A small segmentation model, trained from scratch.
Model: 2.11M parameters, activation mish, depths [2, 3, 4, 2], widths [128, 224, 384, 672].
Training: normuon at rate 0.027, 18500 steps, batches of 128, held-out accuracy 86%.
Data: trained on aerial photos of the United States (SatlasPretrain), 203450 training examples, 11.6 epochs.
Rows from block 5, named by matrix and row number. Rows with one number belong to one channel. Each number is 500 + 40 x the weight over its row's rms, rounded and kept within 0 to 999. All counts start at 0. Numbers have three digits each. After the name is the row's rms in percent of the matrix's.
# convs1: 3x3 conv, stride 2 (model.blocks.5.convs.1.weight, 96x96x3x3), inputs 24-31, a 3x3 kernel for each
# convs2: expand pointwise conv (model.blocks.5.convs.2.weight, 384x96x1x1, transposed), outputs 192-255
convs1.4 084:561544533530517512553528526530534486483560526537496497457552466537496515537495478482519516476529546528518485555474583475425473562527511510488460493430575547479535528505478469454473494474425538537487532496458467531514
convs1.5 108:532534557557573540569582537503547510542507510509515481460481400462514463451457414488519497496496523497514469456472460465434488497464511486469467484456465522538492499468502456408455493427466472502524513521543469508557
convs1.6 103:470474482499476496513473500498448520459442465464476455447427449436428445405441461519486514526483545513469496490498503538496428474472438421495434509472553490505521531437526516543540560558481537524535472510443500554527
convs1.7 088:439462504499518497495515450531474467495490476505476494521541447589479543526603504506528524561508556523540522521475535550509516533488447464473514472494476463555459494504516491531493532464458504482499515511463489503467
convs1.8 122:453496467442458505505582515495535501512491590496493474517501531498485477541526532490479487475453485461442483552505534496510606495482489460576548512498597518629553469497534482441528450500442540502486451511516543509525
convs1.9 126:526531452576471404563543453514476463500474469535494474468525517474505499458498502476482459487468494528524531536509440464525471477437515545517534432456517442431473461471478439565536483511494492523465529517452477497447
convs1.10 104:477502492517504490477546492443481531523440537534509577517428451492531486552502495536500503502504523420552567529505503544456458541570537524467470506502440538485533444464499439523468496497452485481475478511476611531470
convs1.11 094:508492517497515489584522545507502485557449528561453411520452471500470448566512497479519485490516512492529467522501504531520538531519591442520561458443521408419440532486533488471503502444573478491497471484490507543531
convs1.12 090:585513475575505564483564511468475464495471551486531493496523507451508518440472493480493479463457493517517522488457491499500498448516521533560533484511545556548575482492436411384457465456470506485475476509492447452464
convs1.13 098:494474515513503537513487483507473571487500543484525596517572501482554457518509489445547545416543603411597542454536552511481507490493525430500486477486551468523516489537501510558529460499502469534562491515495538512487
convs1.14 100:488457479499506509511515502488423490482497504453464507495513511452515493503523529476497483454503506472460503490491428456497509422484469562515473517475543460488461478441468448451440463460427492486461456551498523532545
convs1.15 128:562608537458419579496436582481483530458502580507528559528468465499451456504529442527537471483517491525536516513478477511528489509530445524469446488510432538487447500537457506503429527539501508452530486480558478457537
convs1.16 113:480504529485468513481499551452511517498417629542638537506405508431502619495559614489466483475472489519498489553499517512529546530510480500484518529557514535534435524469535481484424523471466494504473511508506595529592
convs1.17 112:507512477477460453451494523526505516493479461477559498511525511492464454478496476511493518463460449479446479470523516480490493481534482446450475465534511494496525522460494471438389532625592474448485558488517545516505
convs1.18 104:504546554549568584495529489463476542499556496487522564506477474557493488465497426500507469498469467539454467476462507528509497571480550521492527523492565501572499508486475438425359469434449480541486471467473529434530
convs1.19 088:482481485509432539505508478473514492467503470497507487464474480502477480484519452515520502484437512494521536586562652576535542581523515465504513505471565514523470470458497460494497500454497513477448568521530431458473
convs1.20 086:470467464461471515473467476486562473499519484568571596485577510470479482497493494472472471488466497515556497517588522534445496511474475404463460452481461417433427471486461488462469429538476423469495541510482517454461
convs1.21 094:536513488523523456477492507514508550499464469489574545459483481456500482486482517515489520491501495502482513516490486478462449473498492449496486461474448496522488448454488557443512512534458482429435569507481558461411
convs1.22 092:501502476496514540462460497469418497529535532537501543490495524550517504536547509506502463506516526550506470493465505473463458516461458453408461441441418464419432500562503550571575526517545477527484533549532468513508
convs1.23 105:481484514477463564482522470422486517453467457506413519533499473503475527541474463542525488527514524528506456508432472433498436494428465489427504465495453452416454492509469505450453489491499473438467450479421441469447
convs1.24 102:469476470466486492444434537499440506498494457497478455507462521496487481516454503490489497476497512474455470507520468595497474494491527505505499560508495466503516530534512454448520462421421469458500525508503481498562
convs1.25 104:473531520470497509482376494468488489514499504495564448499500518444466500541479475471459550484518511529504440532556465448493549574446464482469560491430598528492528522503480603585367456504635546504501515466484490494489
convs1.26 095:485490474483484508467474452456495456467541505475515585517511513551526524529527512465526467484498485526466436508490541492573512505546513511540494453488550448539569572487484514526518509469484517468564545537513499494490
convs1.27 090:490472484419499529457491476518571551464502515495497513483489480490530474520515520508490566512466543493506569527471541567507476532490514524499496449487495501470496537513542463483488498465449500483504474464502501464510
convs1.28 099:560496524570467544584576517551561532534457563554456524486512505543440472554541490523539474502486498530491467398529537533440477499548473450444450434473433504432466522460512465507550454520549480515551549475477532541432
convs1.29 097:463463508455455477467464436495474491506503461439503459475438502465467502462437501503449499473491495501512491493528532489483522471431426501526493502472503448519521479546467553529551493515498519469505514520418469417458
convs1.30 099:468519500499507500576553555514560560556535512520555476488527515476440445542456479529512509499514454486555455503530497516476520492479472440481493458555545439492486471469477461445453497513566495545545528505481486509462
convs1.31 108:484515480499495471525465461464460515550512481522518523540493476519495409507468435510527462488473475510482479521537508561480403489515485493554507541481585509468467525514547471478438570530529548516428494505497516487462
convs1.32 085:511599558496462544522541553541526530497478567510489520491522500509532520413443524486510490447472519477484513445497468538506540466439512471485462493559497527444479518465501439425504481484462469447459498499475488482494
convs1.33 108:444518523483504449474457385475451523495524440528561445518512523456473530530519532482472531515488514508489452510502496479551471474445502475464530508551433491413406483514460516498484513570485538530495462512600464529543
convs1.34 101:502505496523482470418443510525498526532513601509508513510518501515488562519436430473539536503528529508485471475496471492491508496528486508517503519514496445477440553518485480531531521595506478469602493490485448467565
convs1.35 093:496511522524517484544568501475504536522491436587475491510532509564521529562517477528533528506500455488446450478444503539521560509531486437458446432491470463495512495487496479483462516490474486436477491520554461501465
convs1.36 092:523544511593539484489639527466504567494499533500487533488456513462483545502521518504494519497487517479528493500511508549533517498522464487503535518497499564464502462486493436503490461417442529533514529538467515556453
convs1.37 095:542508512557456474532506479447488502473513465561547505537493451475515474463461457503485482515497484530508518442521466522514506484501596464452496523489492475461442444491525564463503570427435572538506417483628487510569
convs1.38 102:501500498492478457481447480504498512503526441488481492474457470466470442471445479461430516514480545463495522589569577501495489511545513463544535509524516469480437496493483540493522493482508491512473476540521559542590
convs1.39 098:496475435456473507454486485539546567559553568547473523506505563503554620541523531520481513508529508532506459507475551479462498486465536521519531482518445483485497477523583555519580527559543513444504458531514501562577
convs1.40 107:470479585448517547476486597479469493501516468508484596495511465523502443468454484540501482506492473549493503414493517456510538406502509499431473526519478451447401564460535487545491585465532456491506508521511492446553
convs1.41 101:488467496469499536472462468570562466612504558585504485498537499526525481504470519520519516562553496517531513492487436467544489536499537462447502495498533455459436497507555507472500445458444503483506513535508533534533
convs1.42 088:531536486615537450455509420506467530470432513495409497454450445451458435461499496536455468519541539516450459505449465496521475481487468460496493561561507502502541524448548481497498488483501487408500473422421495454470
convs1.43 105:510538565581526565505572569465482446495489450536569472491498498489495465497535491475485489492515515454519464564513533536507511533513485527468465561473493474458483495523464503471546502521487508532557526511546530524556
convs1.44 088:560466441464504462502489487503501480497485463490543465453529563497439498493499514493520536454510476477532497445494467505425456519420485505481543510539567535500562552508545513479443542480532464537486454459511500451528
convs1.45 127:497434499555475503525483478487494499498429470524497486480497481531566550480485541490459477475473509489499478524518448526468481467476437583584540591554575550492505440450432452460442468449459408445427481491481441483431
convs1.46 089:450454492453497502459498512482498515523465534512443488542578562561501600520576568469512503473477496498514523481528473522501506445462522519502463453490408529471467554465519489534506529557462499494600512515542439526530
convs1.47 088:511470441487453501523539591513449471536516511491475473475541542465509522526512543562529482536508480520459457439467490457477493463522566526513530508543492490477476549504472556517462496462485452525529427507495446470459
convs1.48 091:532516482531501557482465480488527442528492594510492497538527522533527498471460423521515512506510488504521518477495437483506417538519533491458447430464452494416476437496617478480550466487507491543534510529462515523496
convs1.49 124:494552526469530537509522490501526516511474481514493507513520503464517476500540482482479534507510486489496479463438501429463477453486509485534489478495506411470487517486505518418458492486494512523546471528516482517495
convs1.50 086:506490471554472461430432439594511518509485476532482546515562566602474537529507491511490501530514543494495520489573572434518511562539540427429435433397466433460463548471433570558503441521447453561448478480542530587515
convs1.51 117:491537529520570541480466440505491486511513511490472553521511499508492527504487523497485497482467492484489499485487519514464495512500510496492466506517433469484471521452460469483509508522480504502574524505533482527453
convs1.52 092:492470483535530595466508546477505544555524545577472599480487482481542572553543557533506531522572532540566580577534518504488518490460508496503474452450509513476429553470513551473513473496540542534535420489481548561473
convs1.53 105:505515514468490544464470569474494522472472467478593568461513564507560563447490547494517482525544485518469523479469545510473508556510481497525486506510432471473421500542455521504474536501481560545493482474526491413530
convs1.54 112:483449491528468418518489511504443451540493489484503560484486403511515535507559513527495530492530473532478511509470481486593556497622495509448440443496539454479524513479486551458408566451393521484444534529529479594516
convs1.55 099:438484485537497574481521562463472525515521492511472550454507552431491562477509543537517498508499507504501526480432470571526408503438516502496465455484532450482527489509493450497581512514505490426487449478567499473546
convs1.56 086:423461507416443430486511478519535548519532447537519475522514578540489539494473480458513477491501491540468513543451548542474546456487524446434488477500518453558531463434515460443502525456495503446493548538527492570529
convs1.57 104:476457528443449459520477485485508586456461613552533493462479470513493487531540503529486499451509518530479525440413461551486493504547561445422384517526449536484502532524581434452667522461509485512443531541490535478476
convs1.58 093:493453467451437450461489533517585606509595583533575568474508446535511437541437586560504529515527556529511511468467412503513478474498480552568515505531492482502509515516475498446421494522478469462522524531447501464509
convs1.59 091:486477487503487510576580651513546464479508465447494496472525566534526489547589573500527527472527492492492472454482562483491561503554604521476448535491524504503529459512519468488452486556474522521554500530560536510523
convs1.60 096:481417475507577441505535435501597491473484570470514584481457531471487583498462547496468502547493416450491500499449560373508659472493494502459433447478480442533465479459504542454453501466486497528553467529532527472580
convs1.61 109:554524466483510433489484476481518509500494478482478477504488529522484486511426487520533480561538459513510539472484593483497511513478513446516509442486536444525544480549458461489583488576637460501487511543473452472483
convs1.62 094:522573572533507495476495527488458481526548455490460473500492489523510494464454534530505474491496469494501485495561570528518568514533562453448476502404426459393433472533462498473440477532494522572468514460448449487467
convs1.63 083:518512521543496493495484422440470456484497461519496461467460428456476520517516558456557467492508461510550489440473404420467443463469473589572567532498552516552539485550466498482458549494486514465448497459429472464524
convs1.64 094:482480455508581519520538570509459450600485487573558498502438473490495474491486531494453500507496489515526561438418527590430503445468479453523503516579510484489535507543492444469423478460415500453528505504520500581561
convs1.65 090:537464551471516550502456483471481485510547485491507465512461468507515462476456424505496483504511488507524491476440448467427448441439454475431422459480500460472444496448442563485454455474504448530476450443512485462484
convs1.66 095:503511497491473581507542551458424452494530487473478481534467529512482499569490545535533534517504544530531535483385469449478416485441466492537481510508554506650531466453486476442487470463470502560539561538561478467498
convs1.67 077:538475525468526513517477496555449514567521505498502475504561453536534526519516545534506506511426483473485497532572506541453430502494513546565509441472486515463496555464499543541405519478427543510490540522502488501535
convs1.68 106:526525520506436513478497524485494471505538467479495516497442479415484459504568557511437491523484501499508497452471396505519448561554579487524453478508513461469542483498477506513516485435443534449509506466462550615643
convs1.69 098:490501459505475483503492458503520470495504502501533494481506521522499499519572490467496481470503480456487485506523474538511506482520504474491514475473429458465483489486509488488489511511553520497542545490545493537470
convs1.70 107:469461445536439428468467458460494460495518475513475487504529506556469439529496463516512510503511499466514537438469490462483499478506477485453491513509549536513516500518515487479486500508519454551432443459486457488474
convs1.71 101:463509495521497485506523474457449504491501475441516480486542541500446521452443538524498504466506522493517511518474509503484522504471510514480505524457470521435462506491498465504503499518517540548506473438558555471489
convs1.72 115:509474505460520432470401432495506507479507530452469504495461477517489506522493488498429492525478495523441509472487482458463428476495452471486471502485538530573502476466431471478455466497470433408475492483465461445466
convs1.73 096:502486506520480497564499548466483508478554469475481478482484513432485501441444445511466500477528489482516528484477540486507483542536464504517517502528491459472463497467479461511483436491522521577542518450466517507524
convs1.74 101:560481459440461429503460462545500513545514463515482492431493563486497567485477568514498498526488486539464479477472477417513453514460474411532509512571488503484427561511523513446490492495492517508474544512520473486467
convs1.75 135:456470463542545537478485483452496513470502587433514615501528545497486488509491523523490491494505510544502486498514492579501474480527509489457469542479475533571581455480489527573536498457466494511535551541499499492476
convs1.76 117:555492518510444454553587540521554498512514517509454481497498540473502479490475505505488531541503494485501465522507524520510526476481471519482423533474471556463512499470491503511444413482487481508570504472485521487463
convs1.77 103:514543500571520451545466465478476471473481449505507481472536516555533522506576557504519461488519443467469434516527500457481534425494485480507549502523482550544561446487452419472440485493429507460505474492529521503518
convs1.78 089:516508482534473597467512551514489478488533523423498561539480503493524491434441539571449476497445503490439523467531565545510483458506550452460425499531528385518560522505484471454495603500523554571563439528478496460437
convs1.79 090:492481507520465444451415421518494533505514506459532521508482476538536500505504456507538549477473546459493512475494493527505487526488507445440510528468493397417453487499445475527520465541482594521555519518506522496498
convs1.80 085:549558536530548508514508510433436449479458470464482481499468493479478426477448492495492517509520525471518474537543491536513494504578505490586522520495655580623615498524436479461478488567508471453501506492447551426483
convs1.81 122:535530534496506434440472416539499484470441465453470485483523443458454471392426427477485472504494456486469465507536526480475466525542549513547557497478480495491510487523441509494513477511470447489480482479459553505468
convs1.82 103:475450467450501500475458462456470471489428639464528620495459481447513496458444523488539480530478502521544510469428450475518561513536614428536461462495551515462547473441476501509482473490431495505498479552483512529497
convs1.83 096:545520490452494518462489484507476500510512473519494501492516491491524483553571563506515508473498487485453460466504497511513476485508547499491459481477440461523480541489545521535507516481491495495480495516442474554513
convs1.84 101:510536558587538531534563524519512460493526460525537496483466484495455514504503506540504526561485461532456434479426472468463454519451473528506524534536549516513496471432506511544509438437449581573498559445500504516506
convs1.85 087:512524544539436510462448477533534549530458554482517495519519555516519474558512510450452495471510533487514498425487509453463535500500513455452381469490446400452505493422394469463449463433402535505510505552514510498458
convs1.86 111:501494517518431603529549643536526547602536593547529509462521506528515474496491447547519493537495485604536511462467459476471449459435451498558600459463543527519571467483476510503436493486439509504483467518519564511476
convs1.87 092:501439468508470556540602605480462486474491476385513530461448460473432484456443506519509521492538553500513471441512532510482524476484484495480516459513452536449421548474513524503528577506529504579515543485516489458524
convs1.88 087:532489485438449418512521520519542513510489454521536479505497533479504557540490487477529502537523528516545535490510541492535557604554550422452418490424406411454467462506464515506447458505465487494551431528538533502496
convs1.89 092:530538530503462532445448530529505541508510470506524521514462473454501503503461472568542429530519433558585429537491479482510492539449525462509492481534440492489511565508550498530514499447467470499464501484543536554551
convs1.90 086:530573569474490515499432492489479484520557545518528540550500493477516523464479463493438438478476485545522534505497439521469467526488480527549490544470481554476450468521452483477490525469491565519469529535517518467565
convs1.91 081:483509493523547471457479408486536480512495484607606529472483604505451503504547546491509528470486497491525559533517526522533481500514535482418431482464443436445426457506545522579515543531620525530591552441543495550552
convs1.92 097:469475434495494459561565566509461511505476533475496450483499483505492417521526480474461476516495529487514517474532518491520486431410414489514518442481488533488433526478537460470489501473514418505500438464439445514535
convs1.93 096:467476572503501499469465469479453567473521530508489498565518535498511507444464508499498461536510547526492498472462488508485469458444538500496483445472401454440454482539497489481578573637521563510591507532488473515468
convs1.94 110:481471454446487448527482527467468521474482557526541650496538475478488492487486533502446509505470520488455545452486466463519488456468437558504492524516517432437467552496530507472498521543535505483459436479461470499504
convs1.95 114:499467462511504486459456480445524462491565389483549416502467457521504516529612458497496510517491507488476511518480523511482491524460544524514497544492537518434554486538458491533495485473505500470525447526486433499537
convs2.4 100:504475546524456484530471488489552572486533517539489442472447555475492486472427514474476554508551539473486528441482539558498404459499426525483503404450499519470475495492486488519512505385489577
convs2.5 102:461475547496558479503551537473443476454501473498544468473460511464484441475480512496493485468530444475460571538489471479558536485467510510463487498481511529487498509547524492553453461567450441
convs2.6 104:536478511485514501500458489490492538531560515473489531553483552524530501452619466507465480473482511445494518554512456528502468436501480450522419464461469516519495507550477506427479488654485480
convs2.7 101:507504503450562508476525496509532477460558485487529516499498493483470551542532545510458551489422446483493430491567467527496444473490467574482546457566527542495481458539557498501528515501483549
convs2.8 097:500440584472521447457455454495555468508485476519510486556469492464554536474550512513542468494527587574473481441479461544497458478500497492494510473481505505512481520493532530504486475574471462
convs2.9 099:509458530456437471530504482466551501535520476502467552558469508509556466486532458494477522480466591516519501437478487498464460548507511577512492527472526510490447508508493512443446485513498497
convs2.10 095:519465541545490482529452467531423467489497528467473567493535546472477495476465549507569488481557499537491547523523532511477499531512482521474461470446508501512515488506518437431516517531469511
convs2.11 096:570477560499566532497449524480502435477596517555478528505474535457529480438443491466579534511468417475515454396512474539473483529453541454527599487505475465528472451508511471500478510507550483
convs2.12 092:533415511530525505529497465464520511457572495505555526540513555521485430504463586493454479506467549484526467441541504452445462514430503526470472470517444479490478409456484557504528573489515505
convs2.13 096:524426494483464499452556538442444454458499496519516505526475470492484500582563478490534454495505517502515515562479441562501463460553575470547478611464462533492442520468522524486495585500503548
convs2.14 103:475514503464487505547475534496472505509424508490502489470489553474548497487510481507481455461480530515488506475444615476467541504518420479464428452521537566496469524479526499444529533554495470
convs2.15 096:474503494510573486451473491509475565504434516518505574510546519496522506494475497450528410493556534567526498552507526424516552467525612470493502480488535581484487507474486566460490488488476520
convs2.16 103:477462470562551526622497517542504499502591505481637457494465599513446518452500474475505487506456470530496509432516439537470523469518446487497477520485502460490482516429471562589466495492487471
convs2.17 092:498491444506455494466497439459577546534419517468487501582449510393497480553467495491468435529480483481539568531502480473532504573508488498481523493530574467567495496503568435448491474508532484
convs2.18 102:493496501478475467529484469539514599504477514500517498457516403494440497538522507460473516491551522433514504520528560481450522581495498477490464483571516443437513479521504528481543523465505481
convs2.19 100:563499501468471484470484553540482453466506502471532517512518501551510484519496536458470473456457476512545435511486465487450558468555476456471473499545480488477489492468475478498559522461489532
convs2.20 094:468456501470526517498522526473504411566479551472456576516515467497491497540642499453524450482426591476513504475523550456459493462470533456519486486468569515440533513518491545456535487569532569
convs2.21 100:547485489480506501463521527540493499522540487582493554483473444523519586432474557564492474503476533476472476490481482498455509493514481437537467533539531452447560484523421542434533478495510479
convs2.22 094:486481440507545450473497530511508518457476472530508431477480502455454497520454515533481458528511551481510518495463508484520525470505405573485527499512482527484493480478543545550488507508477497
convs2.23 106:530419490506526477488522485477444471488564465487495510495446490506476490493495452556455496490500505533462496506471560503534482556525464481496503492506478567513481495425504551395492508507492417
convs2.24 105:434506475492533545483501519487436535515490467469519570462522519474468613509421530501508460542610467506476552475484560500526542485567494489518459513558529486553490507510478489565516489432508516
convs2.25 079:494443464489508526468436448460635448508500583476485553516498434492487573440446471526486434556446513549497458455513483459441480513514540542481516502500591481561471508440512494544535531466507499
convs2.26 102:487535474572503479546496484502565558453507559484479596445449477471532497558516550543502546518448458461489482470529494473409550473509538566518474497534458513527505510496530502479514557462491474
convs2.27 098:507502515533551431479566537485470453462499521484521578509430507456500486504524459463513490475488401568507534555563526556501620508479505494500507476499506456508435525513526539406438480484523555
convs2.28 087:519509512489542539506505515518477523568622508585442460554448485402479535586560463512511470493520502457517520468449543482543496525470452442465485520435487486549500471550489554416581573465505544
convs2.29 096:552586494596531521478522507459496475432525498477564541459518424498472459480477581458505478505419480462510519533496475492529449520521498583543540534572519493434518548525455482430485492498505521
convs2.30 104:535396549504596469527505460504528457481458518508518562542510481653532525510530496506451613484415474520516480482419506563481514491469543544471452515491461522559484505511577485459508481511542511
convs2.31 110:556513488516460486532520473489405513497454571510511421470511536607492556441521522503508599502436453473502538472491477493380483437489598460488449516474493544507547549494408461501546502486511469
convs2.32 098:522504525540481516547490483480511471535464522512521529459483548572429444514454446538470456516503493477472585568476489571472517524453492506458509521543422592562516511469490503474476473516473503
convs2.33 104:488449398530569491504470501472583475469579508531530499553562521529459537520513544503528512495468448561525504462546508477436478503486518519501478433489472551472541528505561556467537505494480537
convs2.34 104:543484466501551486622476529462538489510523476431546515450519481540466493535528502477494590469508512459487534554494516476491439506492452532471514452489476534519454518547554511477505528470509509
convs2.35 099:562499521529467537496513538468445481468547489517513535459451530506457503472474506526583541443494457428474467555462443516483406477502501452509511454455441561472519471445465489531535522519528491
convs2.36 100:471413553510503465476499483468495475535528486440518520425459508475523491460453504584517560456438489457482530448516496573519458495532454495478471492500441504474499518472492504594540491447509476
convs2.37 108:548528563494475529474491504546517489614489461534486530473528587511526479497497530522502469545492508474503484513462474486548443558518516609493572523479508454498515476527449557551540500441527492
convs2.38 102:493456473506490497504595515486459513479572466479540444515501563523438488481547464538478495514531465487490543509538538526492454506527414464490492528499539544504506555489467543449495504572460495
convs2.39 105:451512460455538503539534504558436549472563487536543473474464470593486496526474459518429568553529448499556474474480452497422491544474441486526547471505474496531511436500484473585487475427489489
convs2.40 107:472505486503460528456473446505568489520569540497529498490491554509467489513462519491477486555444429534508488476459487504527468548485594448532549477493477490514481467474414476484524490471491502
convs2.41 103:603520534459587499486488498512520469587621572538553508504567533500446515487538543469490503484583550534519514524535416513424490475534538501492517501478434403521552525554475520516475529510539446
convs2.42 084:499523510531496500436521534472564534472515553473486463476551520474428540409415557522536452518528482491516488456525488378513539455527531445429521552453432502531548499484447449484494499464484477
convs2.43 108:590544579518469478481483486506484498500475490503555515470482469575547477520465547533497526450504459437543503486502484502524551500500522474565501496489471489509530434534504514548533545441504476
convs2.44 098:515484542481524485486521538528490453516483468538467503506560426554510492581548525497517501445567441481524476517605503512510450395438548558517499542523460477498475529457503468553507526468484528
convs2.45 114:510444461496512518522503497519571458464536536507482469493484470406430499485472487555468495449471440521507466476508416515502530448499493500481523484496452531497494432464443561416495508443534509
convs2.46 092:451486540510464554497525575528481490510482515477565495493519536517431462520524487463515514485477469440513488531526590454524540472519450498504459539421441499529458536523528463486485517465514571
convs2.47 094:467507568481446569521470510487464502536468491459517444502438474498456509522446514461548561461466488474481480416553475516485453597493518480554508448438486514489488516425459460546518540441559498
convs2.48 096:485497502456483441391491494464478512536520422466516482576497471445553518475509457478514452464505490449510482568477507484393537505531474509537542493479507510523470440533467486433486507502531546
convs2.49 111:500508547492480498522530536477462496506427469464470478529554600591525510503469496516503522501458509539453527469463483465483533498535479535481508536452521471458509497526565464508482499424521490
convs2.50 092:491524491559464523462555511460518609465527552462538532475484497500513523464430577508489446484470535470589505415477447520443459434483512519516544492449458491511546492475531467460572540518471468
convs2.51 094:522421573411536505414509515481506487518420517452484545500470611457511457508494521479469530511493465627510532517450502458553481513489460543483550508451431576516499516489519449471475481477428513
convs2.52 097:479494533457449535449501510513512550634465446506525440543529522407526515530457483498500465514523493539466548544474581559518549500531512456460486465502447506447537589508587418511501535494533562
convs2.53 097:519513492485544568567467461516457502478496432561519456443491583512575534539505519529507514506445417499543460707510552444525524479481452477491501475488451460535516505502506470466530519491530509
convs2.54 102:479448476477531502553493509586669516498441536565527545518501505486507537502530517504493416530433481533476467490463527552576573462458466503479465509479516538509461495550514530453510445539504491
convs2.55 106:593489588545532483521476487506465567484592496490546528538535487481538475543532490493456475512489483465500467516550552501503460512489496543550514511504444473465502518557534591559478511504541491
convs2.56 093:511539421550571503515520464477486466481490550514515490427506467447464542461461576530529551478607430501499546452412517492494511495499465495517472456484551477558607443477453485473480520436498551
convs2.57 095:481586483506514509470460437495452467505496488476479513446437522453495553506552518504551524463484585448473494535528467451468465478533440517506514520651602505559494507441405502449454497459560429
convs2.58 096:507488518457550463494559481481523508500611488535561438507497481466510498462494481559517499512433469466460532505522474532462487525493487484482478512504490484457460451501472587419469493495470480
convs2.59 093:480537572539471515430472475517589495478520558537542466435483448451596458457475457484492542439453451540524595401500503515491515496517496451490520487455514481553509451463469422538457469511554529
convs2.60 092:508500506501446533473508457540494414506537519479519548484457501440417487457461538482474446496501473468490473500473509518550510529519545454522511516573504600512470500461458529520537589476525511
convs2.61 089:484476506489478442489435486488523498490471634466462509404493539571455608499515484508467580476554632520475523464486473444458518485499481500504555520518449440470433503587523442497489535529503434
convs2.62 104:525527485457480528500487501542484503472484469522506462515578475451558504549515489542415485479473461579490475473519479488456587478480525511517467440485589508466461435519496502532489528574489556
convs2.63 095:433491435516418500565551517526502511462467543466419513492477491466467520442473545465478438575397447555476408506525506477420532546466464470515522482445449473507449486453566421490506452491494480
convs2.64 104:541473533504516495452526545510513486509535514522477413541498496643524475457578515539431594478456491484519479555568445482463489572474473456523468574552438501461474501475497532517484536509487528
convs2.65 102:454495480451417449501527497443494502541488502519452501542520444483486475517508430520457535451447478528498532485508499430529486493532467556480594539497518530441458529487448419474509503506474466
convs2.66 108:494502472476525494466563553534485538505544567471505469502471503616503507451500501510507563485530511461491488553506464434457505538491511432488467551529440477525478544539491573464501489457458467
convs2.67 096:539616414513542491479474536494449451470517553489454500502497469495442498473463548512478519557471495506590505471536439482473460507519439573496504486444455518459482549505516512482491502517499480
convs2.68 092:523493521436516535533541489537612619531494466588590473641500500456563441551486530437509404479472516454534486503470522484453479539503456524498503500528504555532493480494509549495498565501464531
convs2.69 105:488496480506499548460508479514555500461498414530467410531495497456572456486568507483497446532536530524478453467467522559568478571406557497499459441525581520490438530421449520388511552515484460
convs2.70 108:467490479520516486479502545545527451469500547525443438496444514569533497464516464486527588469521517458474488552475472479531519537554474485483474529550490551424508560490565469491447469659471545
convs2.71 101:563629502471460467574497509507456433605397495566488490570485577599552556492511478492508468453544520495575499505484527486634559450477462483494501478530490556486541437545505473529546517527422548
convs2.72 108:427503486463505460596518558483508466541499480487491467479548473576562487547503464493470445514501557466492523546429590547532440497503462507534490448474504518460451456503532506498473504504531511
convs2.73 101:530494532468493510429510480480475480614500502564506492510514557492442500480480527504475507542438552573481575466501495478448445539475512560498545509490505452487499474443469527451489505478475472
convs2.74 103:522515518508520530605528499469545476523547510539493511490512534469484489512461507477544485527473461471486570411527450548480515477524455494521469508504492524513526539541494570603468491510493497
convs2.75 104:486548505493569478592482495488500511469474593524479491540466508504443499481543484486477467454517508557500487690469480571510488494504532498475485519530532607542498532509507512465473501442513473
convs2.76 098:504508555562652491580507508458576523513592487475503552548565552553552500476437524484498526543523494522458519520530515517408495460475453500444487523430472474475471558495534559533483464510503493
convs2.77 109:476490479475485448454531503511546587531552440538478513453496523483497482450507506522542472484455486490465565451437446416529538455563466440506433464538536510444516473555518457496451503497541481
convs2.78 095:511447439502513479538469503497473566539464524459430520502526507502565486501604559520545509451500493520544455538598532476485454547512470477465514542421485486498555499441513448486553534507551541
convs2.79 101:469471472528461477495513558492542512487417508501489541493509533425530493453593479427557450499465521505514540482560505485524572511569448514506489542506545488486556577488499531443474478507510463
convs2.80 099:498480504525510464440463461442565418495475480498455464548409476432499474507489450471500513470474455524512503440498483541405469497471478532595466505440521513532441466563579502554525499429447487
convs2.81 103:514448540451492447508515466584511488488493505524486536529535576472504474554494522448493430510564486518500503522551505512457599507457517561485521503510519490511511495501513551677533484526502483
convs2.82 107:453530460483635511520475497490504526512508515427491457527505499483516461518499508487518486528482490507490520511472522495551498506484515452535501501524480545516524483467444631456503507528466483
convs2.83 102:455429483670465487477473514539491500487490435453589496479503502454459519524513526502513492488594466600535506525435503535440568476519582544451506547489506472508515443461546483470497485500529513
convs2.84 098:526510532451537441470490419518523484487488466492447581511437517447523519471529561512599482515499485483485481538444486604536561506515515551523504490583520486493517518470540570473508477457543537
convs2.85 089:541473445477496486420544519523549474496498469569526474505595495546467484453464515477467521509497507506458464473519510542572454560446537436464474436575492460519453448494477518446514483478467510
convs2.86 095:526464515611545487512548561503482469555508524487567438490448468564456494461512462508533496483561506539503535459473485486409496520527606453504459553483481488453477509532574504422481499514462508
convs2.87 098:524498558492413476466516468562510522522498365488484439432518544519456500507524477517497515541489448446494492475535480509494490526487536514479534471487598502475525467507474420505551532476500479
convs2.88 097:529463499564504526444557516511562556492494531543497481529558558412614530486495474503481525502444539513475503441491528584468457471473516484470458424479397527496487500525470497419466534498439577
convs2.89 093:490525453510550465547493537532480518543488462489525530573489460554528486478435556488523510522434525493536529495512494463477440487571533453466465580436488484471486565454464485450538488510466398
convs2.90 097:458513475489482440490512557504455556453533454487485491542519540505477512561608512521502508466519439559566457535524484442483560531544474519502463497470494513536509529557573487517538447447482485
convs2.91 098:455496521485489567505492526479481583572523499523557594594564526468486457514545517501563540530487503488501504490487522481461509455445468479519479475442431514557483483502508586492540479551499524
convs2.92 102:491511509476489477425492491530544423480506466497538551398462429464458445475533440552527493516599464503496476464518486549598500479559481466493431527490523520521494475552532539578490477510462479
convs2.93 102:481446557468442518458509516452486615478483474487508507514486465470421502538508500502492464480536488508513457558498503462444488504484493453522540516502577478536491485507471488469498524493484476
convs2.94 108:510510458480543461570490512474537622473540484487461515573531504522520473528485515473489495458488468532487459474461495554532466516522473564551478531500536521475470515535482593483478489403490537
convs2.95 109:563541479482496494513484481502457492460568436496503496482485458551632521503466482481536465522461437460501479519530507555451470508482508495491511466460468514525530523476438485598513466463488507